Rows from block 2 of a small sound classifier, named by matrix and row number. Rows with one number belong to one neuron. Each number is 500 + 40 x the weight over its row's rms, rounded and kept within 0 to 999. All counts start at 0. Numbers have three digits each.
Before each neuron's rows are labels from the 100 clips, of 14976, where the neuron reaches its largest size: "loudest band" is the band of the loudest frequency at the time of the peak. Only what is clearly more common there than usual is listed. The data: short read English sentences (LibriTTS-R).
# gate: MLP gate (model.blocks.2.mlp.gate.weight, 640x160), inputs 80-159
# fc1: MLP up (model.blocks.2.mlp.fc1.weight, 640x160), inputs 80-159
# fc2: MLP down (model.blocks.2.mlp.fc2.weight, 160x640, transposed), outputs 80-159

loudest band: 2000 to 4000 Hz
gate.606:498543469520502500495501536500493507521499500437500505643512466490500501478500500501500500505499521516594505493502498488509534484499488501500502500500500502500499500405501502499434524495500496499501473500528501352498447500498500505417499503
fc1.606:501502431512586503501501502505500505548499527498437501501560500499499503496504498501501507503499501503504500478409350500501616634500467536500500500500500500500500579491594527500486487487515500498500500556502526500497455500489459678414434500
fc2.606:504368500500541499493444513475456497512460497500533501521515498490495501453511500506527501576501493497506494497496501498500527500500497651500493510514407518500480499510338498570528500498494562500501460391500470520482490491506504500500494464

loudest band: 250 to 500 Hz
gate.552:495500503499498534499500514501420499498496505500501499428488501430500500501499571500500500507485474499490500419500587504464402494492500425508523523515568494515503531507478483522505505500499500505502530530501517504501494469475793505500508461
fc1.552:500500501500484515497500500523500500426491488501501520510522520524510521499500500495481494498457446485500468460500500490498500480500503486500498500500500500531500499500488486501659500480500500500527558500493522500504500505497502551494500500
fc2.552:500433563500500501497493524499501538499500499502542506500557501502499503500500500492608502520500500489502506499500495506495519512500494523472497499500501534694476463500500502500502500500505520501500491492499494500500504449500500500496501500

loudest band: 500 to 1000 Hz
gate.287:455507499501525491510506496335500500518500500278480499500500508500544500495520492499499492500493506469499501483500504491483477356450228494491490500500493502498494491500496493501482492498508499546495504498495499500459504499566502499494500500
fc1.287:522499500500500501500493502497498383587578507497501500500521500517492500511500497499495497484501500497495503430477508503492500562501500417499499497487495497514445499502493494500497474488500500507491500506494498436531435493498492500502503497
fc2.287:484538500500500517500500502500498499497497521500509500499493497499498496513501500500613530511509499473501689497510471500568608496518431510384490480453498503498499455501494449681500501500474519461568497450507502501503500305500513500495499500

loudest band: 4000 to 8000 Hz
gate.416:479499494500505584492500509500438598487497500566495498498501500479500502510396504527520513501500505501514423500500500479500514484499485501466497463469500522570476500495501508500500499492476469498499500499502486479207523509500479494493488531
fc1.416:526500501491500495497524498500502493502500501494499527560494545593501496501499468461489391498500381467496412504515523484502492502500540500501544500500496500494501507500500500508521500501500501547489500500500519572487152498504500540505500499
fc2.416:500536500500499513502552500500499500500498500487484497505491496260523426499489500469462491408499501557497500520500525502506498504487501669500519501500521449504567379500500469474451500513508490498500506535503549489499498500500501500501503576

loudest band: 250 to 500 Hz
gate.365:483510501706492448500500498314459516500482502492500504501500500509496500547500515560500495500495486500495496329500500500500501500486499504503499503504501500435505509496499498499500458503511508498500505505501500503507491500500504495508510501
fc1.365:534500204500500499318504526505500498500500491499500507506506500501499486503454462491498495490496494500432581498490500523495500566500493501493475482499492544494497483504501500500500500494500494500504500500460499500501521507509499497498500500
fc2.365:492516501500500460508500500497498500466504503500498500500505497496500500528491500495501497468500500492509500500501501500501693486503500515374498500499492500501494497449497474500506500476501501482499531500505500500500500501500508501506499478

loudest band: 4000 to 8000 Hz
gate.597:500501500500485520489501499502505521470296455467490500508468475499501510500523540501531505517548539510570528578500499358501501497434515505496567498500479501498495499481502507502502554485375496500500507506500506489499505502499492500500500501
fc1.597:499498497505488500500616500500560531486490496498501499500488473500500507508507505520506509521514559517500582604500493477505555494505476528465483499498491516506498501492533764415500500511462496483509441493446490494500503509519480499557498574
fc2.597:507500364500500498495500505500495500499499497501570500476510507638496500500593500525540512590501533500478493500440500498554498187531629505501488506501559510498497499535464505490500500500500511500500486483524505500504530492500539500500496481

loudest band: 250 to 500 Hz
gate.19:500500497600486500501548492500499500505502500500500477500514505448458491500503483497500500508502501502503502497500500396511499505531497500500500500474500500502500299500500503500500481466517500434508501513500521510698500489481716514498500500
fc1.19:502499500476506447485500500497495502483500500498499462498503514530557530515500501500501500499500496499445504510521500500495500500500500405500500500500499500498444500500493498485505498500500501500473500492500477256508499509505503474571497500
fc2.19:504521528536500503511454488484725477497497501499449473496534500497502503501462500495500469406498501500479502500498505561533487485489536504504521498515510584546502499502500496447459487540489481462495566562513500494500495501500500500507504503

loudest band: 250 to 500 Hz
gate.52:500500500500500545500602582500436539446543499476500501500497493499500500500487500511487500493500491490506490489491502448501500388492498508466500487499494498591481485469698522500498523465491489289501499500500514499501607500462499634456500501
fc1.52:499500709497500625492500505508478522471501502491500500478500508508505500507499622500499500487500494497500499489500500550498500469500500500528499499501526500652495500500494500499501546496455489557512594507494535485509499500479507505485501500
fc2.52:500499343501498500504498501498511500500501500500503500503500492497497496462434500498527458502480500412367515479464492500499500498531494500484500497488490509499500425496500489523484500499507500510494500490497527500513498447500499493494501506

loudest band: 2000 to 4000 Hz
gate.230:551502501500501494500500499496498347529566501500603526502524498496443432500469375415456495490500418500475471490534473589515500604502503500563501500485501412607500501552500500528519499500511505500499503559497507554501409456494500527500475500
fc1.230:503501501496500495486500499504499439542569501500501529504536499499496348500489465467470475474500445499459499486515479617500497653520500500521501500500501451541500524504500500532514430498572502500487524508500500535500488485499500501500480500
fc2.230:511448499501500497460500509501500500504402500516577500335560502416481454487574501516526512541504499492500472499490500498489514494500434503472500533508525503498320464508472502507500499500496526509520499453496505501501509461501500500500500484

loudest band: 250 to 500 Hz
gate.379:526511500499513487500567477467533499500501500500505507500500499564501514512523501474501500503521407495494500436501503519607575519499423527500476506500465500529502499429546499525322508499500500501492488500500495502416500497614467493632499573
fc1.379:501531477497573484503500482465503500777500500503504497480501501489497502501505505498505508530501500479500497509515484456533499515501500577502479488501501499509480512441649500501500514514504480508433488498521500498375494495512453499502438531
fc2.379:501500276500611500489509500497500499642500500501503500503500524511495501501522499495510501518500500491505506500499500501537501502500490534499495492496481480397486488511397469511494500496542517501501463485501509500500496490501637474498499490

loudest band: 250 to 500 Hz
gate.149:494499500500533486528510478500513507500499498517499505499502500500507501499501508510559542519500502500501500505508495438500503471494500520502682500486492696502497500493512518494499500494492500494500500477503499496500508507557479488500491505
fc1.149:497506519412485490501500502506495504500502501469500514506500500497498499535500540524530519578507507509508498531503493509506534494498662680477460499500486545500495448501520551498499499506495500498502492493522419485497507511500472479494464541
fc2.149:503500500500501480499500500503508500504501498501510500502499499501499500500500491501512502502509500465494563497473492501500503500531487500485486494472500524503356354501487500587503500497489686499500495389501494525500499405500509500500483487

loudest band: 250 to 500 Hz
gate.578:521538512493498500497489498503503531418467438410480519515428506500600516500500528519500500502500497498500492607500500491498473436462499500499500500505482500426496498492499499502495585483374497500499500517500513499500500501500501520252500493
fc1.578:505606497502500508507811502503532526498468496500498478483499494517505502508501479500506502501500502500511560645501494465500500500500501524484502500499501518498500505500521515487502500535498503443500471499492466499506500490426491493501483525
fc2.578:500524504501500487503501504501498498499500498495500501500545501320220474497549501545506531531514522349494498457493502499515500490500418492453499508506501497499501473500503502522497499500500496498316503483495504502500521454502502501503457498

loudest band: 250 to 500 Hz; 500 to 1000 Hz
gate.470:500499504494502483522490499500500462524501503500501505501496496500452347499418483495498491488492456412496491442515500500497491526504500438501564501500500488500491500500497495502507363494569501513503550508530500501500464500461509501501501489
fc1.470:501443501496502471507494493499499493528522540500523505502506497492378488411484412499500304492441440500506481433533500515500500510500499495501498498499501500499383537501500480500610410501504490500503502509508500500500500499496500502539500490
fc2.470:506460500500500496496500500502500500500467500504502500500495500300497478481569500502546537527502500495462459498500537500496545485522395516479498504631500505499482364501420477500500500493497531500500497423500504501500554302501555500500496454

loudest band: 500 to 1000 Hz
gate.370:488503510507500510485450499477455499500452502519490500461441500502501492473471450436452440446460451437452455468500537508497439500527576441551512573528579441518573517525461490562538500515500531535541562519468521535403455467481563500516541404
fc1.370:549484442501506501504531500503506500499579500456529500535508490497499514533539567564595543563552550636536528567500463412504548500463388585469482455471455538493463497486534530479475503496475490473483463480529500456492531533552455500485463545
fc2.370:559503500500500500503504497530499499500500553500462500501501488497520500524432500500463470365498500500501500500582511470401497493487515487502531487500500462501572541462599498483484500499499431490498532574670517495500463562500427302500501713

loudest band: 500 to 1000 Hz
gate.541:509496500488492497500568498500556491500516500503518498500502502480464486498500507502516501500501507513533436506499498190501502424500368501500467498498507512721480515495501501509500497501501500498501499618503505500499502507499514523501498500
fc1.541:471496621485503449501499466499500493496524499493502504425500520450497403502447497502508514500480505503502477555537498500526510501504493500552587498500506509518500504500494500491486502522499497506499500498537505504500510502502500500500493503
fc2.541:571499483544500435458552500526506500532486500500500501479501487501500481504478503500500496498500500491500507491500501499497508485500404517493500500500538482499500469449500440497500499500495500501509500118553591497500500499502499500502487508

loudest band: 250 to 500 Hz
gate.191:494533501502501502504496504499505497384259497488484484495500497498502500483501492500500490544501501505501507500500505493500507500503562471500500500498500495225503500501470456502503500548495501501510498501490486500506497495500529494499522497
fc1.191:450510502504508515512500547499500499414484500499500499499498498495500500500500497500442490501500499501484517510502375500491558499502529500500500500500500500464500501523497403500547477540501500495501501497499498419501496500496500499456501500
fc2.191:505486345500506501498500501499502500500497499500501500498512507467498500492658501500540518642532500492500504502505501499493522500500417602500489499519495501500482370531393431573479500499514527503500486394491521567500536446501500500500501460

loudest band: 500 to 1000 Hz; 250 to 500 Hz
gate.234:584500495503504497518484473518500499499480453603495500497500501504503502493471495501517501478479499490500508497501493479486499499494500525505590501503500501498498500495531498497498493499566500500476500497497496500514500524505500499497500500
fc1.234:501500502500501500500511496501589500535499485527501500500501495505501501465484504496500500499494500498500500500502498449502510665574500500503704500500521500501500570498500500500501500478494500496502504496500473500500444501500447501578496506
fc2.234:500452500507500500481521500480499499496450491507500500490501559501498501497609509500503519505457499501500378505503500502406504497500217500500500574589543493495500499502402500455485424505565501539500480504487499506501612500534500501498497500

loudest band: 500 to 1000 Hz
gate.590:503519509500613496494493493480492489500495501503495487481496504505462486498494462440491494492465490466491493485501503505494497508510512339527503509501506498500516503509466434502511497502506504501503504503496501505505487492495513501501522497
fc1.590:504498496500497503511512505500512519500533491496634605505502497546530539517502506503505505506570511569505507590500340502501503485496489512498500500500518446499496670496514524490489477499490495500497499498501252497498500508527492378500499503
fc2.590:595502500500500500503500499480498325500480521500455500500571377401514499500500500500481485432500493501500500505500564500499451500384506500500529491499502476503519626483518499410499500503500296500500545546500503464500492591500477500500501506

loudest band: 250 to 500 Hz
gate.393:500499497494510489502496452499502500501501500499525595546500503499481450498475499499499497477505486499497495534500501513498500500451500502505502499490491500500500500547509503499492500599500504500498512500501493497498505500496091481525500499
fc1.393:500501502523489509497501541501497501509513903500484444490498499501527543500529501502501500522499513500509501456500503490515502500532533495472484501510504500499503499445493317500520500463500497498501500500501506504524496501501505509491500501
fc2.393:499551498499488500509500458499499543500500500500499500497490502531553500500489498495438480478500500602530494505503548509515166500500727473572500500500496480501550586500521500459524500507505452475492501565506499499499501554499494500501500534

loudest band: 2000 to 4000 Hz; 4000 to 8000 Hz
gate.615:512498502497500496446499496508538499504567501499495500500493500500497411500491448443456492487497493489447499500496505501488497502589505499507501500500448490504502500660499498542427475543501506503499503501498500501501499411500505493501501579
fc1.615:499466502495501488500499496497502498716631500493500521648498496500499431500497418364466494496500497496450477509484503539486498500501501524503501500500500500528500501549540499524518499541500501502499507500498508516361499494500500493509501499
fc2.615:505454500532498498499501501568501498522457500501552500502506500417493500502504502501579509543504500432455513315487499500491502502500360517447501492500502501606294489532499499532496499493472515523504500454487501501517490443501497500477496486

loudest band: 250 to 500 Hz
gate.384:500535499523499501514477502500456499500500497478499490449505500491500505498502502502500499516502514502511500500504500484500500501501483502500500500500501499493495511494501501498499482496537609500506497500506483500499500503494480493921505497
fc1.384:495507502498419463322628500523521500505500477499500499500500502498499496500499498499584498496500501500449566583435501501502500492506505535500500499491470500516499484501500500497515502502500518487500502500465701494459557533515500529534500500
fc2.384:387550506498492502615501500501500466363496500500454499489500496495503492501494534493546498497491500512629499502500508486501498507501500485242525500500498502604537502292501518495500501502504485485525516501502500496487500500496501502501506505

loudest band: 2000 to 4000 Hz
gate.7:500500607492675403706500450516502501500500499498500557496500501501501500511501496525530507502500508500500500505503609499499510498485448504500500490500484514511498498494507506420499502534461496493485495498521405490501509501501443450500478507
fc1.7:500515500361500459588492497509494500500659512501469500500500500498548498610500522524508505501505537504501500591507561507507564508493456521500419498500500491543498500501515521489482500522490496494501500492504478496502510500502483476495487507
fc2.7:499499500500500500499499601496503510498527500502504500500500473502498500501505500500531502508503500484503634497502493504498602512500477503349499477445500513500439353502450500509499501495498649506500494459499490500500390489500502500499502488

loudest band: 2000 to 4000 Hz; 250 to 500 Hz
gate.9:499495501487502501497480511520498425515591486500499524504500501498500491501500471457495498495500488490451501488499509559464506529602508492535500500500475425500500500572529494506422497466537499504445500500506493488500490508500489500496465489
fc1.9:542501500500506503500500505512498383536596765590654500497537489501487486440471424493499500500502415504499502464499495509500503580506500497500502501500501493626507502502549542519511450500547502501500498499498485503399496491476485479500474500
fc2.9:503460393510502490398501503615501492498387499520515502491675503474499499492560501500539522542504499500501453501508516615499508388499476499500499532511500499499500500513501502510494485503500500509501495481533504501501545491503497474498500495

loudest band: 250 to 500 Hz
gate.162:472500502499499495501497481501473499616540536508506504439504500465484429500490525504501501500489502502507499500513494501502501271645519551523498443500523493696500524502500500500511564501500500671519501496490573511500482500499437534498500498
fc1.162:558664466518507503506500502469518501471465420498498763500505500607523520530505466495454500500502501500476542500443532489499500523450501501485501500499496500447500498499504511494434519499500487500498500435484468494501512469608500419494500523
fc2.162:488616500479496614544497468472480502496500523500500505589487497509507521510478499483485507451495500568498503521502547501500488586502651500573502498495310501505548566500502499491499503535526466497515524522496497424500557575474479499472532676

loudest band: 2000 to 4000 Hz
gate.85:507499495497615407501504416548615502498509506500500500545533583500499488500500467500569500500539501501500511516499500497499478496500500523500503429444329567501494480500514665500442500533500470490495500499504484478460561545506469500494499541
fc1.85:599505499491578430500500472534529497496551508501500502530505500482498490514500484527507500504553539533499500533508500545500513499492500541500501474484440546500493500501516510500477502530499482492491500500514488496500515500500488469488490652
fc2.85:496496500500500500497500503500501503499500500501516500510501447499487502503522501502596512541507499435500593488468427514495578491500496534427475400473500504495402473519473493537507500473493586504518472471499500501501468373501516500500498474

loudest band: 250 to 500 Hz; 500 to 1000 Hz
gate.618:499525498503551500492499500496499502499474468493498497498495501507528538510508507500498506503517502443467495499475502483505499436501492499495508504502490505501501499571499499501498657496499495502494500482522500499471500500500501493146503500
fc1.618:501499503496500500502492500491492500502616500539551509504507503361495361500493500501501499493493497494514496500540478484498502508511498500500500491485503459502482514501500501505506499500500503498503500500501502504504501502500479502500460501
fc2.618:499476484499500502501495500502500500500501499500500500515493500585500530512500497490315498496493494507551502500500494499444486503501707495504502484500495500408529510493502504488516503486503492688492500500457491487497448535496475492500513626

loudest band: 500 to 1000 Hz
gate.132:489464524483502423498480499460486497712658616538500505500502504482459439495436503500499496499498498490450429437516502503499485504500505495529500500500505479609501500504500500501499499500515500557500501501500522545499377501494501501527514475
fc1.132:464449502499500499500500488500500500514598511615509501531531511484461469420496499500497498479496489494502476403499500528501500500516511499521502499499552496540506658502500500501708310501506515430510556509500490515472484500484501504502500481
fc2.132:494500500501470500518503495501500500450500500514500500500505503427500448499505501504501539515513516419500501492497460500492475445487467501447494495501500500653499368527506503572500499499500531500520487483495507501501540354501496500501499499

loudest band: 500 to 1000 Hz
gate.600:506535495500536354503502495386506495604500500500500498499500500495486496498500493495499492499501500500500502502500499511504501503500354501508499520499326500487502500516501500500498478523507505500497457499501489498502502499521499493507499500
fc1.600:547463586486500495485500499500500500501624502466500501572499504500482470542474498486474500475485452484499490500530500506483499500500507498526500448511500497500517501510479512500508500509509515500394513533537501501523716500508500500509499500
fc2.600:500474500480606495496470499501500499500499494500501500500500508498557499498502501517460500521498492499498499504502507500496500519499495500500495500500489508506495500500499522504569500500521514505505486499491478498500500499612494500501474503

loudest band: 4000 to 8000 Hz
gate.239:475497486501407506501500502504501555449492500500508487499500495497499546510571618566549516616596570604513511622497500500533500501490500548500499498556514517514475480496552569496475511500459457500529494489473487498499505526500460504481493500
fc1.239:471494498500394541501504502501521507486496499500503500499494496499500526500509611614528512538569558547652506524500500502524500500489500675483499483515500468521468480498511549496473520484462447499499500491487447450499504555500381621448498500
fc2.239:501452462500604500491500501540500582499501455500525450486681567464479500503524500514567522604501500409498500500498500498495567497502371530473497501500500522498457428517466470555500500429495558500500488412487500500500626427500501500500499463

loudest band: 500 to 1000 Hz
gate.317:518500474503504528529502502523502500497458489500498536506500464544504551500500499499500509500500502497500578499467509491493500500498500500489500469483416500353493462493502502481488513390488484489500496396502487441537258578508492493493498504
fc1.317:505597497501400500302500549506501504494439376491432497501497495526541563554504549514500521508515501502493520525574500502500500488497500500461395500500495500455500392496500500501500502480488497500501496499500504497532500500507499403501500503
fc2.317:521497512507500499455501501500500494519497488501500497502500483571477500484503500503482504513500538466454523487498339499701497499502491531457499482484541497717443445546446490491502499531490564505505490458501501518433443489510501500503497489

loudest band: 4000 to 8000 Hz
gate.86:500469490471511497521500481523487500619625632559500483500686562495489470499493412475498499468488448496496484474500495501496517508516504500511499500497502501494535502531500500500499488505506502494500501499500499530267500477489500499513498501
fc1.86:488501488566493593508526503486587502430383499482500500491475494510502509501502500516503501507512501501500531563500490500501512475487498524448498499477476507532500503500521525498503520559405500499500500500496476498500505631501480497383459518
fc2.86:499508473500498501501500500500499501517501500459496484503502498530520501500443673455420495430500448540499500499510500500497499514456522500523508500499500497501506506497535498484497500501502495499496516514503493481491471518500604518500500894