From a checkpoint of a small sound classifier: layers 6, trained on short read English sentences (LibriTTS-R).
Rows from block 3, named by matrix and row number. Rows with one number belong to one attention dimension. Each number is 500 + 40 x the weight over the matrix's rms, rounded and kept within 0 to 999. All counts start at 0. Numbers have three digits each.
# q: attention query (model.blocks.3.attn.q.weight, 128x160), inputs 0-159
# k: attention key (model.blocks.3.attn.k.weight, 128x160), inputs 0-159
q.66:500550499500500494500500501413501500501501498522510501460497499500500500500643500593513500512459500507469500500499501500500500501499512459526503500500501500500500447500502486500500500502500505502500500500501500524480499500569500500502507501487500497501499501500503502500500500500500498502501503517500500370500500500501500499500623503505508523787499500500500353553500500500501500500501500500500500501500500345500500500500499345498500570500496500500512501500500500492500534500500522
q.67:500499499656498503497499517499501448447496493496500499499359500500500495500502810500500503508500503491500500500500501501392500493500501500495500500456500744502573531500499562500495500501469201498485500497469509505500564445501573501500482500512496498555499500458498502622531622500500459481500503500493317449382500472496491499500500493499478492530500547500520499500500524478500501500508500464459500500497480500500500500501500500500500496492501501522500500500500500499500500513500465
q.68:500501500500500503499500504499501500500500471500500500493486499499500500500508500517500501500499501498489500500499500466462500499499513500512500500474500500500500500500501500500499500501490498507496500500500501508500538491501501501505500514500498497500499505487500502505508504500500490501501500502495465454499499499500501499499507503509500507504500510500500500508501501497501500500509500500499500500500498500500500502501500475500500500500500501505504500500500500497500507500505497
q.69:500498506500500500500502500500500498500500499500500503500500498499499498500500502500500500500500500500500500499500501500500500498502500494465500500500500502500500500500500500500499502483500499500500503497500500505500500500500503506500500500500500500500498497493500500500501503503500500527500500513500500500498500499500499500500500500500500500500500501500503500501496502500501500501473500500500500500500500500500500499501502500503500500501500500500500502500500500500500500501500500
q.70:487500504500500463500505500509492499507500499501500574500500494497500500500500503454499502495500503502500501499500482500499500495528498501466491500576500500496499578509469526500499500500500498498500501500500497498503506510500509496500500500509498500486494389495498466501500501518501500515500514575574500499498497498499497500500496496500498500500500500510500500483476506500500502502499502503500500506500500503501502500500526500508503461501500500500491501500500500500503471507500500
q.71:500501499500500501501500504500500500478500482500500500476498500502500500500503500509507499500499500500498498501500517456456501509447509500500513501444501512500499478497525494500500495476487500501498500500500503500497509473502500500500500500500500483501500500500502515500508500500500485495500500500479486500501501500502500500500500512501501500502500507500515499555500500500500500500523500500500496500500505498500499501500500500500502532525500498500516500501500500500500528500509500
q.72:500501499498493500500503502500500500500500472500500501488497500498500500500500499530500500524500498562500500500472500495498502500497503494500503500496500498499500496500518500500500499485499500500500500500496500501500500500497500500500533500493502485497499500499500501500496500498500500508501501503499499500500500500491500500500500500500498500500500506500500500500500500500503500500503500500510500501500500500500500505496515499500500500543500500500531500500504500505500501500503521
q.73:498500539504502500500500500514500500500500500500500503500500362499499500500501501490499500497501500500500500499500500501503497462507499497457488495500500500500500527500499505500490502502503499500500500500500483499502500506500501520492500477500500501500500399500500388503501499529547501500500500529510506500499500500499486500504499500500500499499500500501500507500473501500480500500475500500500500500500500501500500499500501504501500500500500500500499500492500500500500475500500499
q.74:500495622499524630374557499500505498499500496613500500411435481468499474500568505501501500502500500500500500500499500500500500493468532499475496500471500500500500500367505523501240502464500497500500500500500499537500500500500511503501494500500499500500460491453500478501500504513500500500500523536503501496424500482500498500500500500500476500500500500500512500521482506478496500501500500500502502500500506500500500498488500500501500503504502500501500503500501498500500500501501500
k.66:506500538500563500519500500488500500507499500500500500500330500500498500498500516437500500498500450519500500503497500500500500500500500500500501500499500499498500500500500500536511500497519502500500500551494500499500504683500501509513500500500410500500503546500501644492497495500405500587506514508500500502500496500401500501496499430500500500500500500499500612221509500500539505510500500500499498500507502511501504502500500668500500334501473500507500500500500500500505500500500500
k.67:578501500501498500498500501478500505504385500500502500500500509500501501504539500499500387499499499471327228499500367214351502499430500399623500499471500462384155495500502500603500500466500500654500499637376500473490490508500490500564500609482499502501499500503501501494545267439500500495500502505500500500502500500500522794523501500500500634500500501492521500500500498471493277520500499498500500500499499499243366500482500525498501498500478501500500495517499500499334500500499495
k.68:504500522500500503500500500486500499503492500500500500500385500500499500500500500498500497499500500501496500500500499500499500499443500500502500500480500480498430499500500500515503500481500501501500500530496500500495505524500500500501500501500500500500501500503500649498500495499462500500518503505500500501501500500459500520500500487500500500500500501495500500500501500499500500500500500500500500500500500509500500503487500543500500496507423501513503485501500500500500500500499499
k.69:500500504504500494500500500500499501500481500500499501499499503500500500500500500500500500500500500500498498500500471499500502499500500500514500500499500500500500500500501501528505500491500500500500500521500505491500500501500500500527502522501492500500500503500500517500500499498501500495501500500500500500500498500498500497500500486501493501500500502499500515503500488495500500519481500499500500500500491500500500501493494502495500500500447500502499499501500507500499499500497500
k.70:500602500457352496500500502524498500498500502498501500501512500500502505499381487489497500498494488454500500499505501498500500489500500468500500500500499502519500503497501500499498498512501500500500500499503500500500498500500499500498503499490499616500475238500503499500503514500517500481437498500500501500510503500486500499500500500503496500497502501505499501503500487500485500500500500496498501505495490500500500499508500500499499501498500500641494515500500500497500500478500498
k.71:504500500499500506500500500487500500503494500500500500493490500500499500500501516500500499501542502501500500500499436500493500499478500503503500500487500500477500500500500501505515501435499500511497500518492500500500502539501500501502499502504500425500665613500500518500500490490492500500503514500500498500501500500498500521500500499500481500501500501492500500500504499479501500500500500500500500500500500532500500500424500549500500500500500501500500487501500500500500500515500499
k.72:501501558495503504482500499502664500502473499500481500437462501489499500471494501497500501500520500500503500500498471500485500512500503510503499500499500499499500500501504502502512500487500500500500500502503511500500502501500526501502500502511500501497498519500500500500500500500496500500500500499500500501500488501490499500500500499500493500488500502501501501500500500495503500501500500500500500500500500513500500498467500510500498500500484500502500467537501500500500500501500500
k.73:500562500462492471500500581507498504496500505499467499497500500500503506500500417500500500500500500437500500500499502500492500500500500432564500500500504500501500500425511500500492498522500507500499500500502500472500496498500485500503512500419499532501501500500505500500511500493553498495499492499500500493500500490479500494495500492500499500499500501509500621500499496500499500500499500500500501527500500485500500495500500502500500500500500500499497500501507503498500500478500489
k.74:502500502500500490500500500500500502502500500500499500498500500500500500501501500499500498499500500501496499500500331496496500482499432483640500500500500499499500499500504500662502500494500500511500500684500500342497500569500500500581500598452499502456517549500500503437500411492500500500501500500500500500500500500497500531500500499500493500500500504496632766550501498496500499500500500568500500509500500500499497474405500662499500499500494501501491499501500500499497319500499455